Rows from block 6 of a small image super-resolution model, named by matrix and row number. Each number is 500 + 40 x the weight over its row's rms, rounded and kept within 0 to 999. All counts start at 0. Numbers have three digits each. After the name is the row's rms in percent of the matrix's.
After each channel's rows are labels from the 100 images, of 14976, where the channel reaches its highest value: "colour at peak" is the nearest of a few named colours to the mean colour under the peak. Only what is clearly more common there than usual is listed. The data: capsule endoscopy frames (Kvasir-Capsule).
# conv: 3x3 conv (model.blocks.6.conv.weight, 96x96x3x3, each kernel summed), inputs 0-95

conv.86 105:471430497430453479502524470478439476512537515553515523522558461468567538564467397492509486453454475420508490497406546538458573519482477544503469523411477499491509505513492589424523491504500466535501474522559505518481561482517486507487541515483557526567497502536408513540521463518463452474
colour at peak: black

conv.61 107:509517452488543505520453519531461452509444480511527548517473478471520512421474559487489555501456526536519489432458519486527509505463508493527477504534506529559444465553472516510443430483628508478489474517489460488579563528459515540436497476532470500406494533492443578413469468521408530520
colour at peak: white

conv.26 125:550481374531466456509528520504516495502451430453510474494492519526437477379523471465571476529535539528456496464515527483533545507476487477494522514543511409454438435383460534513490532477469490470501485495537469520471545507501458509485518556539528438485523497547557504436464444514556508493
colour at peak: black

conv.68 094:448515501505508480493507486468516562455455493553521518458462466365555502484505540470482529503544415469540428492474536538504436441550455473512453464440465544516483489483529400457544467487490468513482502476431536503520548523526584447443476541541511456509512520517575529444503550516508497545
colour at peak: black

conv.59 121:523447529453519488530533493513474542478613390471505485545498510497399501509497466578553530538454470478488522559486547466493507499461466511530468572467359564483469456450513524511494516492510478485458422478540483442490548481494484528483510507524505424507539530508499491453512539545473457460
colour at peak: black

conv.89 092:554487460530507506500454530467490561516474534504493535444487480507439390517501513565528483522559451477422543624460510495534519463520515527460560509458585535513483500500511525502483464497516447550439478537495476527446512535508472456484516479556494460474538537528556442508558426489461481601
colour at peak: black

conv.33 090:489486481465479473472513549458472511453423444524483564521520501455584456515529508462508573510455474529504441419477525521488518506487494475544499438467432611485534540541474465539442484504532523524493447520468531438478488532492503528482469522423513508482527514421487547537529608472470551580
colour at peak: black

conv.67 097:513580536480469495447455505453541484484476422500470531483564479500535485461517533417452479554590443552534436465486469530426472457558437472432492538541481500547490455535521533495504517514508457538417487454491464412528499476514478493491561509473475454479494473496535484455535579508448481437
colour at peak: white

conv.15 089:472401478510474494509445538428443467487462517459523469499468553517498398461534525447526549608468546491529437455505522519468563475573502472507504517455535484454481525464363531592515511516489508485494508517513527480498542503517500532512569503516544441522486457535492495496472461546493514445
colour at peak: white

conv.10 117:475461390494540464472557486509474514545526500546518512571478512534451503537483483543461523595495436489562514511506534495481493484454536523530491465509434499478468443444452527560441430512551497511497460533444484540453554462476551571468483503507482462436463478483516565417491393481493505484
colour at peak: black

conv.88 091:501398484496504513494588547466454540474458462462467425509484510550529497420459495492495424567500513528532484398487506553465530439463492513519492498521475461404529512414582568516464523431540506514543482490508483450481537522506484580466507452545463516519528447516460481486513500522533484503
colour at peak: black

conv.11 094:507561495448541443443553529538495510506491481571526538506552523543450441448528538477493410561529546471540479457560494486534519517558545532536444497468434499507428472475499525571520459505500509507439413540484486482508490473578501513567545525541484500443493450554522496421524490462573497528
colour at peak: black

conv.54 098:498440453478505539459475560480562541443423511428462516541448538497444539427514534459524413514481505492518459450519502468490471486512484462539427461498490507454528493410415540493465464513509555459557503479468546531450500538479477509465517482535477489487573479496507438463498505457555611505
colour at peak: black

conv.91 107:554408506489475427515428544451430529505539453509513484533534533474491481413502468452517513526566435490459509466402473484466472509449538528486492512531466523553507482408454511569483547481472501432476429489481508537485535528492495501560507486542477431475522499494578535444466492552489483567
colour at peak: black

conv.47 089:494453527554463440524459537530460575511453488563526508518546517529464469514499519508505582519504554511443537506462541471525542476529507495446445477501472441491508641511473499472454476479530505596484462501547487454555479552553518478530540449474494521458431413499498488465408475508537490526
colour at peak: black

conv.84 097:467443517539520452472523446490479542380467508488478451435511525508476462469529527513491546527503519538525513481539538483504466498488523526447429503546426501516551522478526516505553518446440541614475470512564489465499468569542531525525513519469426481518425463555471465425531530532551468432
colour at peak: black

conv.21 085:498563530583461493443511470421420531449569506521514489456510471466491466464496453445518535479508456416445534500535428429506531530485513551467497524462469439493549439484578407537474498479479477474498523480555481451504452527534508556494531518467526483482519468488491470605573506512490470502
colour at peak: black

conv.14 108:440566557487470574498454468479526474450450484445490498392528487470522468535484511504448510491507510544490541544513530504526504446520469475513486486468507492533628526552504508429507533459477519528469509480550510483470407562435490401429545498482516545465418494548462470455506512492488515535
colour at peak: black

conv.38 079:537467442527512498537535466497449482532513485440438512517539437532436496553491522530534511440500454515473475529498492481470527476490451525508496487423425471442506576404535602525572517506464446530556496488498524530502503500523500483558491542454488528590469446476496397582497533493503464524
colour at peak: black

conv.13 105:475413534489558529533528523505490459467507493521454494501566435452499429462519441441505398615520520499539504517508516519526573488486499444489546480426483484526515473449519539482575481531534504525519444460491495448401479483500507496525550593532519505494504494496517474489533434512454508422
colour at peak: black

conv.48 094:521434530496459537447510504524546505610492519543495504465473543449466479559531518483467484547529504479490521443469569486461512541513490480452473509529504428483456471530508499461555514516515498470559542494545478470507467455510494407531494525450462571503503452561332433484543467505480506495
colour at peak: black

conv.39 097:504558501442510504489498555539560481528589401550472466474422506533539518400508471420479449486525516466547479449513476520476479508510455495466519496497506411432462436468489539537456528455473503501483493506454496480572555506511478543479577503458411478450506508522485498433473533486508549461
colour at peak: white

conv.69 108:500567514466513526535490416514444471481430602494510516474473490516469538491479458561507528431556515535500520583475504487529511442489488527509511490541480443568470426504514496448495494531491549464558569451464543567590485521523471460516476514486518456575462526507486504510554490494608545544
colour at peak: black

conv.81 098:523484505483498541460462482403471535523510480501547455515507534433453459452477460440520450475385594530511532526456483446544500426594482490496599516508524470458498459465472512447534567507481505457498514514534488473507525539530454497497512457566514483513522462560571464545482500506445547481
colour at peak: black

conv.22 097:485430433480481469520481514448492434488511446520526476494521524449548434411451483426523562498540568478474495535487520501493518469496527503523524496462524412496498522481467490504501564475482417501406522470482425475475471511548559542518534542508566478407481555517572471575451528515475483496
colour at peak: black

conv.58 081:529461499477591476473512537557506549581485585612478519516458522486472490509577484489479486491569504475537437486549499591542515507491487523513530508499492479526485487529527524524538436433526507500513479504467526482532463521524615546527511551396505547487506420531535569485485498503553507476
colour at peak: white; black

conv.72 092:486554522534469484539443477575479463429465495475437515542503492566519484523513558479530471463457560543530455437450499489541549479516536510560557494519433432482472535553549436479497453515523501499489421564473500479523488528540458488441513524447530471489374544530457523529489473554538484452
colour at peak: white

conv.53 097:458583505405517573488517475536482545527447458503541527449457540431468469500490556495615536402540498482542522527516462533485478552505513521467459459449502509511562446501531513534509468450483470541487515494530481542525432433428522482477449432524541484529486501471530452465531539457528476462
colour at peak: black

conv.95 086:485418528509505446463559510468523543444472524478468420533521472503444556420435501485568480513490463498485484468500460403563490493536467528546506490495475457541500526596439484458446514490556554534492552437532495509542475513499531395462457457517540528458480513491498525476482488552509569544
colour at peak: black

conv.90 106:516555471454442482507531486461455498502448399486487498498541487471533458439464522417541492535349513513493497459493471543532449517513503540491521536445431519437486476546484495427501533509524502445494437506571489476538501509499525524471498487505470482503569501518517508505515586503390503564
colour at peak: black

conv.66 081:536478561469493456522562463541501441511499478491409514473540503475511461539481520500486499573566514510439456508406539511483508487526561491474464495474494470517510488442485469488449580469473602449521493548515401521437505556455485444476490531455489529497536449485466470565475508599547522520
colour at peak: black

conv.42 101:474482564512487525542513418474496522437485515433476534569551494465532460529547591488504445519462483461547532457528490505492507479509531467417505459511491539427524406490518547491497494492503499507457484496487468522431569545496501502465442517481463390466540450515483526449506368506515516487
colour at peak: black

conv.35 101:490451519506522434489638538470495474490447461534427462499498463527452562470480506476543446533510502504515494526442529530519433521504497493472517464510563493458585388402470476469409538504498500514517460457537492523493524468453472526536459456540490450515527544486499505462518442461485556519
colour at peak: black

conv.78 091:446382457457495520524495449523533498500583486495515431595481516498569530548505496456463502514483463418471527455481495496484482484450454521545479551536493479448535518502512499564511537481568456468554509513457431492531510455465467482504502486482468495386483504435492513438497453531563438541
colour at peak: black

conv.62 102:534568486502462569445470446559494477517527539509519450505530521505452571533441525491449447474563544513519465519456432485524514522523490479484503475526504386461535453476494491456546507424418518575492521548531455473464504460494537520526507510487547454451430493531502532566532463488542423433
colour at peak: white

conv.8 101:458438459482514515482514489508506437515579511454488465540424549449440448487514444533493523524545461487523489575522563460448543509441438449486452440510507464549487565474425503502511402511538510551521467546528477486520526483556491515489468416462470547469433507537465454455484557516524533528
colour at peak: white

conv.57 065:522504393475484474516493545492493516542471500552514534488557500450497483516471453588472513479522511490451544500575501514468539493489493512509504509526498433561454518459499548519526515548476505456493494507495399516462522469517536479506442528463505442506536508518554471506539600510392490653
colour at peak: black

conv.87 093:478412478521479438511493512541475474509473539482457493470518543521428503479440423531490479484549529495447515459536565492521501446502551548486453481478413422527438434488498483576576542520515535489442496475506438496477531489471453475476455550474462454522500484555386478456486491564545498476
colour at peak: black

conv.75 107:451411473504533520508440454450545544460526511484470545541492488474537493519485489523494523510463564483497543495530542479503602540473424426493489487492506539547463446502546479452448511546432413508539509434470473541416507551399549470532462569527458512494514532503515523435471460526483495505
colour at peak: black

conv.24 092:522448581531456497491608377509507471487510447494507506471525426469500509543489517486520480524537504449441460505487486480414534513459486451501453501500495497500444472470516469425437405517437454476529530497488471503512504527426497470490483461440477521507535528458568471569509505489516408548
colour at peak: black