From a checkpoint of a small image super-resolution model: activation relu.
Rows from block 5, named by matrix and row number. Each number is 500 + 25 x the weight over the matrix's rms, rounded and kept within 0 to 999. All counts start at 0. Numbers have three digits each.
# conv: 3x3 conv (model.blocks.5.conv.weight, 96x96x3x3), inputs 72-80, a 3x3 kernel for each
conv.0:481534502493515497494472517486486516483496541454480523490555511459498521487511534510489485526475457503524496564459510475457530411466486554498461541478496478477500494515520498486502519505510503494512508474483481464478484497504481527522453497470
conv.1:487515512502512505478483486486473442487481476510496492484524490468541508481486461504508542517510532468496549557507531532478482547486438429464492482491504519526538498514479526516510539483488492540512480523490478510468517533499525526510482511503
conv.2:539535509499499507488486440478496503480495510491470460485496492499524531517488492519510491475530528494483493442475470509499508536505484440485488476523521480498501487473477534508468468489512430483480473509517514482489503466500512519506516527513
conv.3:479481449494503495514513544474508482485509481449477480482514492496513521507510519494511518486513473456494448539503527509499531521502482517516468478519501470467485519484474465446459427418430514497522520462506520491521508520505501513522524525542
conv.4:481497490507506495542503488502542506487507509496467498465500512511472494501507520490487546477517527471513520510508467495507485526513502495538500528509512564478518504483511526513543470488490492480465523504519499495504537504502538506514532548496
conv.5:506536512483498479483509526497483474512491489522486479545497513514487527518480498503515503513509474494524531485493562509497543478489506466485469495505515508514504478477501469486543466492536511477512512505480541511503495540556499527536515541537
conv.6:444496521487516561476500498499516561477479484505503510519482553473487539510518496490478398498510510493460554508524453535537513475487493462511503457516491512516516506507480495512500493509489540493490530510488481522495530493520486483498501506525
conv.7:503498508515501507527539491481486495482467478488464473553523518512528505506526545505496489536554571488481486483499515492523522492521503519512537510502520502476492537523511531493453532497462442454507432486493434453533518479517562521545532502530
conv.8:543529522497511483473437468475483493460475524496484506529476476517478460486465463479518534513472449494500513562542507506513541547511511509523508499507488444481502499518501491530560480492483462508548466500457506490511573550524488510513515553539
conv.9:502451469520522520474500531491526539478499505488494533531489451499529527450512504487495487473456487541504489517460477516468480591512489499494526494490528504498489488447479495505486508514473509543500482530474522520494494495501526531513499520510
conv.10:523479408519518483513511504503493453495505456478465487541545536520514464474472474518540533486544491493498487506538530500487497483514530442494505518522521520485488520472508535516524530527536517555509509518523525538508537512532529474531516457501
conv.11:488540465485519496512544537503490500507518510522504492448496492492542521536515485510489495537503502488470508492469507495469479521487515415447457461522506451503478524512487523513498473498495472493475456505518480515465504516488519499500506477503
conv.12:473519494523530510499507483458470439475520501468547540467501489477515477447493469502492497497498493448504466520460485509484477484479498491488529513471512507483515472484510502494526510494519470466496478497491474480486494509492514500475497492478
conv.13:523505540512518518502512472451484452435470486433432456492545530473515478462506515491533502482522493463497496502494508485470486505471491513499507507482509491449486522504525521485517525506534491440492481488491496484492442472452491548513491539500
conv.14:510503508530538511517506493513509499513509489603589529490491464514505505498488490463501509468489510514525566522516495541524515500508496508511515496498491500509496483488462475481474490451460489520511478527544499511494461492488485491497502487513
conv.15:499510516540513517529483511487507491478505473453494475505517498478486496486481500497536448474518500464528474475494504479482484505510502447498527478469491494524501541492484553507524543506593564496516504490526508520510472481467522521515492534524
conv.16:521487562527504521507500517508510513494498509513509509499521477503503480503524510473498511505508501497525477454499447493489471493497494507474486500506470502552538471465487494520537468489513513490491496502491478501486502482446540502501496498456
conv.17:540521447519508467477499468485490455468503482485531501453449449496501532448481543518493510506498501484478519507482510498509508541490496519459479525482516543531520490519471492499474536515503460528472505531498533539498480486508481531493527508446
conv.18:491524469488515479513540493503506512496518490514521485529532512514510471504506529496489503542541543510503454481519484510505541535508495462507478518551505465463504444482473463493481480541502482504503467510490515485485475476523507493497525488491
conv.19:487456468547486504502484489515535496479503477524513508468516502479521527502512456490528428494532531497490505511502534417475507540520486469521486467503510460539557489472503508498481509474455593526533560522483534497493483487536511460465508492483
conv.20:536531560507482527531468520502506510486477481507507506450463523509516520536551526466488499438496491433525536515540504532524510543517518505519527473504491497509493453506525479508519485481480492425520523489509495474495496538517467506507474511520
conv.21:438441512467476493479505485516530530485510499498482514461487511494503509441485473502512520520516472474467496515505488499476507491487511487517498496516471498495495499496474504495474468444440493506474498477442493515507506508479486540521521527535
conv.22:523546496472523522515534520479468489472451496488461500509482513506477543496484507490519514497499514521505555522504483495528501497503501497475503499487530537508540473489478489531510445472472492511491512488505532497510480507484479499492517517504
conv.23:529516499485506528480533512465484512432477500390464458508448505511515513485484505519519511496507490501544479493521503503526501473514487469448487519510497524518536556518506521498502495510492526507516510501505532487477503528535473505527458509536
conv.24:529507443515507517537498470472482485479483481478483472450486485491479525517468540507523528523509476523490479490505522485463508489470495456499488461499473482510447475482509478495538457471539520535480494496476471512483507484476420428487470465501
conv.25:527507446513481465498472516503521533518529568481501512531501513486522504497477466530469491494511496523519474494507514515485506463498514507512520461508514531538482493481540523526522494495493483503497508520510520523537501497490507488462535520498
conv.26:479487470449500480455476445493452497498481489474496454492470449496506489496501482479464509540493499537487454502472491490509517487521540464445467484497517551534564531517493521511500510507524510535556515540507557551472515517502496530553502497516
conv.27:476495488474502521454511497550509484504539483477524542528459509540476496516496478478509488503519512463492489490491485502486473494505495478500499460477485505497543480483520496474527501480504496487503507492492509502500477473521516491514488520522
conv.28:490487479483495459499479467463516523508520583499510522521510534523510490516509581506507496527497482491493457458441444474521516472509495517524519525499528523492513545542519537522523510497496479519482474481484506469493529530518545527519594508487
conv.29:488523481501514511501504509495529481459523512440522505511489498496491488485478519529483505504542483473521460532546499509506507507520520520521499472502494481484485535509507494487501463469506488470525531468541535486526484489480477517490473485510
conv.30:488487497467486480503492503506524537501505511482449478474490522524515497527502488489513514459505542538514466450489475505501509469510540481498517514506495483488463504503482480508447477540509497506519499519559498513576526503490541517482533528531
conv.31:500478515513528522503492498501499500514451450526514517467475521501503552496510539468482487471505489460508500487510525484503498463508514546520505517507493458492493496511468505509495484480494492526471484510499475476483486539480492503493486485482
conv.32:480460498516519575503457520530458467537491481513518456504494507485466463498498472519527511516542469544508462509505541506503514487498499467466467503492500485462477455513580499517544529522563533536532516481510515497478492518527485500515467486486
conv.33:452484507498477494494459477453448465478464517472493529491482496550557504520533514377529536453509456530521509523530473566507468497474448487472497492512499496499486501493524493484498481478477545500515499450542479471498460507508501528518501489488
conv.34:511498494463471507505496501480454514526505519533502476567529544502502513514508494478485496495477482513514519488500488485465469541513501518486546507502499501534541484513508529549519500535469479507498483529495483502485502499479506514497478521499
conv.35:523503499569544528496515482505513532516508470507539497499492488514458509452460488484490513528485525498496490525494469507480466540500476532471464539465484508503473497519514477505524488521519458486469467488477452502522545501485482460480469500506
conv.36:493499504499510508485511522492472534462490538496508534501506537501524520486496504554521511522480515556497525511559567522520513547534512518488533546486501517476455522494540521532538514512508452497490446511498436480456566505486517492458511496492
conv.37:489467440518515492493495499514534527474508508477512506494527518507545525458505464491478503506507508491508553505490493523510509543525499571515504536497514547504517531512521510515504492536502490501491533532496520523540455519522491536527485535520
conv.38:512482505504518503455475494460428471509473505515502507506479465493511501459485513481536541492504488493477479495537535510524549533512524490508525502513520483498523527529537483519568501500476489518536502518512491507531505541517491493463511518492
conv.39:529545499517500500496497477486466478560482476522492496503510513488521508480494500501466519471464538481528521421415507471490518531497506512532505493511487486522481447493445448480469505529498467481532489498520513484494467485464493537558504519516
conv.40:429441507519520490514542525502502509505528519521511469461482487482538521506526510422467530498494524541494476485487467504485506492463481510445461515510460505525473507481541506479505513511467548518512526504519499451505445457526496507473507517517
conv.41:505499472493511463476503433506484505486504513476493481493511553508478493497490531464499463477483505500499456457461477535496489509489479538491505499497525483478490491482503521489494549551550506515455504518476483514487472517542494528503503523491
conv.42:516557535489481491530526418472488467444479467488504505481461463498442482531496503507492484517524517491491444536535494509494483470471463537508524492504521476498526523526482519533506517532512497508518494532488497499485478496504520524485443486490
conv.43:488531537442483511506479478476491454507511469507524523486503490471522502492503539464488489523462509509407522512508491499506501506478542486461468471493490497521551531550488495509480516544484516505492511499466435492449504529528460446444540482456
conv.44:466475468482501492500506518505503493474535526490551541510509504532513433464502492550545507529498463534485493531463472545518521521522536519515550546502486522485504483503493481505490504514512493484487488490440481536485471480445506510483530516515
conv.45:495478498481516541505504509500503527530523510493509502483542517535480481495504510514533542525467505502485515477536505475500488465483467443474517458493504486531547529511537553500522531506503583519493519517484517562499515473559525517509499509467
conv.46:525520500461484455515533526471452442522517490521510477438519454474502448554503489531477521477489519455512480454489515508514513536517513465513471462508499536533501513516482502515538510519538546484471519504504495529514498528522516507510487550509
conv.47:464520499476528529482518485499543473489530464503494448461528498492508537482497475481508522473498476496513491526513548496513513491509532533505466501493472472474439543556542531500536550505555502502455500471479496507467510509503474494545509502572
conv.48:513442451539497520492516542483520501477512493528503520484498495498486482561529533523500546470471541499495512441513530417470489479459489513481475508491511464476513462504505475484506487498517543490558559487531553499518433499515480518495508549476
conv.49:534510486524542542520505491505503509502498470519533508469448445523488489488487496505494514499484466497526501516509523486494502492520515526525486479457483488499495501502506493496537481472507482485475462492486456500477507525502484532544512510536
conv.50:516535547474493444498507467493521506470531487477524488494514530506499488517539515478519541478517517497531510518513491486501485474469459530484498517476477497483471492440480480463461481474481474452487503479499475459516498518488515511481541519472
conv.51:484522461486506470493518499504473520476444502470495492555533533496506521521515515484464468507505516476508484463483504504487495477490501544514502491493521522520529482440462478479510474482469482460483479504489535501501513510487512501487491496467
conv.52:539480496520500517519480507509524474537513500507537512431476494493485528465498516444468506490503487467470479516488497506494488539517534549515498533496491525520528539525482549509497516457463467542505511501489514526493480508480479508471467520501
conv.53:527532459461476468497507487514515521525499500493475465479508496518508506536537506510499512507511482469490482463501512490498487481506514513507538513491527501461487499491522514525526486506497526522528534499508537527558428486519462486493527514529
conv.54:504494512531532509501513501474475498496502518448474486490515545474515496507542511518477486524485541480466493521498515504524536490512515485517487470494475493512515498437544455421501494472508577503497553505506513501509509493484544486497526499482
conv.55:505485434533514458502513445492497475491514494506503522468493469501514507504504519505489519543495515510511534484497475525480456517502495463471462503534503497534572544497458542516474501486466501510491479505483496498472479479474475498503496502520
conv.56:515489436501529499531514506492477503500444491505477514522549505485494492484517487514509491541532528524503545443481500514506494553513474449464502492507515523520549483450440522535495517543526491512547506517512523508491459459449506521473492523496
conv.57:489496497501480479482481477529530540540529479499480525486480521511502535489501496502496503489518493506537505459474489479489494521511500511515521493485504467467485526526511505519506503514491534543548514511507520511525437494493528529519509524541
conv.58:483509500486513471493483475510504508526512495508507506518473464542516448495490454480511501521521532511505486479492481515486501488499511476514498484514512518519516514475419533529475490490477451511523495507491516494545486467500469478533506495483
conv.59:444532542507519504518508488509470493496495480467494472520474506521506507453490491462485484466473485501529499479462449494491499470474512509505488497504522483517500521531490506507493508474458490512517507507499512523522469484459539535524470494487
conv.60:530514478513500495524517493489502521501501512483467480481501540477510531483484480493474456494482494500524549489507470489499499490511527501511497525505487529508502525477515534511523539493478522510524519471510543546549474508514480521540491535562
conv.61:513500448496509462490498447516504504516504494503515480498483446520505495518493460494461480489500498486495483502472461490465488498504532493485504487470502500508539494510502484512539454464499520511495521477467537449461482509478511521487505483423
conv.62:492499481508499488468453426505486490533508496524509506489482472515489496554540561483537542439495494466507507501515500486481499467485501500511477470501483489558559499479460479485476436461477558498541534488506513481486514490511516488460517480475
conv.63:516518499543524481496491497507472479506492510496498492517528552493504525489512521470459590480487570568498482527474498495462482482481487561502493505524514502502527473512480497507490524512521454517464500500507457500483507499488529528481469496489
conv.64:505511525497487473518475513500501462499503496487503490496514467508490501536493546486511514510483485484513482470483479502483506514473518560502483497487497496508457524487414501500454499491490504491552478487528485518576466446449494541547492521543
conv.65:469491524513502472539514458496486471508491494461485489499502491462536497495556554520501519506499507529525514508516509501513487457484495512496493495515507538526522503500514516492495510483503498482410479507452528545497572540498509519493493513512
conv.66:500457525532463481538512500477492447494533449480521437516476505476544500498485504494501470499514508498461532542543528527526533513492484454548519494509470512534476501514516521482524495482508494464495530504480523523496533525554528435530501492512
conv.67:454460577504509528465493493510492491491484490485481478508513472474494478508494483494480548502492507491497543599558499508503509478471500538493468507503498480472503470498507491506529522550545511457481483459479523486469508484521500511541509497516
conv.68:487521500474462495511526502533529548519512511484498491466491544459477530436487515465468485507501479481486490507501530515510493494502506521510508504505484484488475535504494561521522523508521481480474472470470455499508477484460448493471460509485
conv.69:498456447516499506500491526484469508519469478520486524460524512528511495487448455498512532483494484503500498495505516498496499474514534470498528551544513526479471531506508531568538468529503465512495466504517497507484513499459496521540457482527
conv.70:511469479530499518504489488484516524476540528521541522500515479489501498495515490500504477529492463495462474461503512474500499490490511510532543499513522496523520439442489424441463439448454488488553480474512507482492540518473524555482484521494
conv.71:498550501525504514533531509441499495474528501475484454484505472486511475467493483513521532515509482507518494557550539562530558554525510434455493484511520503511569511496518490480528455470498527536527533561513524545494494502506485462473486483516
conv.72:498501474521496490529516490507504510447476487493523512513471532512481520525493569438488474457488481481494491490522461481509492547511492547526528520516507509514512495522523466503511482525493499460563499500535516526554494523514459486470541557504
conv.73:532523442494515463459518511513507544510475512525506540484505464497532552487506562497508514510515473494501540514525470515509479511510459440496489474495512475492474488508502473520493473525496483523471472531519484509480533492478485485504500467466
conv.74:549590566496520489469554502473482504515509511529502492466487462484515477503507523490498492473504529473481502478486513499515530512530532531486458523474506578462464524518507477484508512520539519542504520506501478481473441487485455460497509495502
conv.75:494501539512513502508515537526516524494502509467508460468498493493482485540500526492483485512491466492487479470482493539517529474524495556550534544484494574488505495499507509514514541531466539479524556496515562487491492492453488526497471515516
conv.76:468483526488489486523533492523478484512467506500506481519528535412498471527523550487503491450501483447533514513519452498481483502475451505516516485493486500516539502532528472464469510485472517497430521515455520498447524554493518504510524471472
conv.77:502523496483512514512483508479484510488496501542505508495517473469525480500540504485497489497502513520483473472427497512485502483412484506499491500478497508472534526506513505500506475469486458467496488512500460467450505498521526469511519501537
conv.78:519526525482539514471513494513473522508467517489501498481457473476495481466497505521468484511476466537497469468505494476488515471474525470514491486477511512508486509456478516490504506496476496531485505484489498527487491486501490476504523518527
conv.79:516544472479509444468488468491464495453459525456473514523516512518513549483473486537519534562509505514530544502495475521515495524520482480475488510488510528483493485500444477536481447504457489559478483550501491524479443472471479496481501545529
conv.80:480481478513526564493521538493520477489486458527495505453505502486501477533531524476467472489504487459501527475490465509512494486502520497497496451468485517527461460505484437510508478526541508509503496491506505506530528543490521558514531574565
conv.81:477490505499513514519515521499508510489493504446506511474484505498482444476481506507502530527495530486517539515542537487522505472523506518507546552522533557524499490528490508518490527535515507487492489516518498496535526518510489504500475495465
conv.82:454538515501490513510460472485551470515530479514487482462498510444482496501478491410475453483536521446505472475463496493453448524495459489482502513516513479467505502502496500511518474487494497451508485439512502474523509501511503497479506515511
conv.83:493570497475508468479514484528500505509500505496499489531518550500483481531458466496485492507470536487474479405409456494513517514507505552526495529494506501505504503521467501500498485469505468474523490492484498492437466468526483492510503526545
conv.84:469487481465496516462509491498530539463491483472520501445523530492501510519512506498508502457484498515493486482469451447481494523512497532501554495505525503508483493522521531507528536469439500457471495470504491523514503542492497541499519515496
conv.85:468505487469497501496466463497455511500464510477484495501489498539490500532525472497528494466529517510486508493444501502503476470509474453490516459479503483497476516519480460495499476478492458537523488536482487549522539560543530502506540512484
conv.86:493498530500508498533517496520509524503500490507514509531533488529502493519487491510519508505496505512511511516522505486514491488527539504519479503553517470517500495483457526528533447476505490470476523486522495477534531560503517511477512529546
conv.87:464474469531522529468471499513536506492483472414417430476536482473491460460490448489515512493493508485506459505478496574519507489480469502510517507482504561510510538532528508497494549523517488513505520477489511509537488512508527501511448488521
conv.88:492472487484504463527522517504516515479501510454503451486501482524543525505529540527485486521490464547520497492539542514510530472520520505492513480517492474522520497489496491496494461506498457467479503502510526522510491516535480504513485481493
conv.89:431458473494505513472499474498501503459473468513516487469500496473525550496500474550510446513518475474479537532542554370522497485533468547516512515512512502500480479520523481514503483502490526538494516539521507510500507512496493477469512517508
conv.90:477494466496499480526509518523520484481459449531479458527531497501498493531487481489519485493514480497512571504502489485489475483492476444507529467506520460455470489497521502496498544492484492527443517512473506512525482463490550480438525512485
conv.91:507536513473485485501530503468487468452477481495508497479504529512496502512527512488489495493508505500516472496512475492515497494491509511524493500513489505519484510513504534519500529531531467479508495502477491508508483514482484488480492471471
conv.92:484486523495495511463447452529500495526508464515491484492480508489494475440490508504512488536500512488480477417455475466496502468497544515550518546520480552512527538492508524506542480498517470494506512503478521517550512507506468475502497512509
conv.93:485478450500519485511525499468488510504517515533485479521531531528500477486483478494504481544513484527525532470492493487511501495500526476513481532521493502497478519492474523525508473498509512537515499519516513519473506536518490516537520480539
conv.94:525482451526530533471521501516517498530518502487486510529493500527498477494536537540545462502536377496518515481479516535495503505516505516513518514496472488472482543468481458470485471463482485513513525480488508530491559538481537502492513504539
conv.95:491480499479483485482476502484563525533577541552539521499520527495514511514490503459508483494507516486480477496501504459481494479486512515512498526487473491479453461479503463484511495517523479530503508534516494487506475509507509502495489472463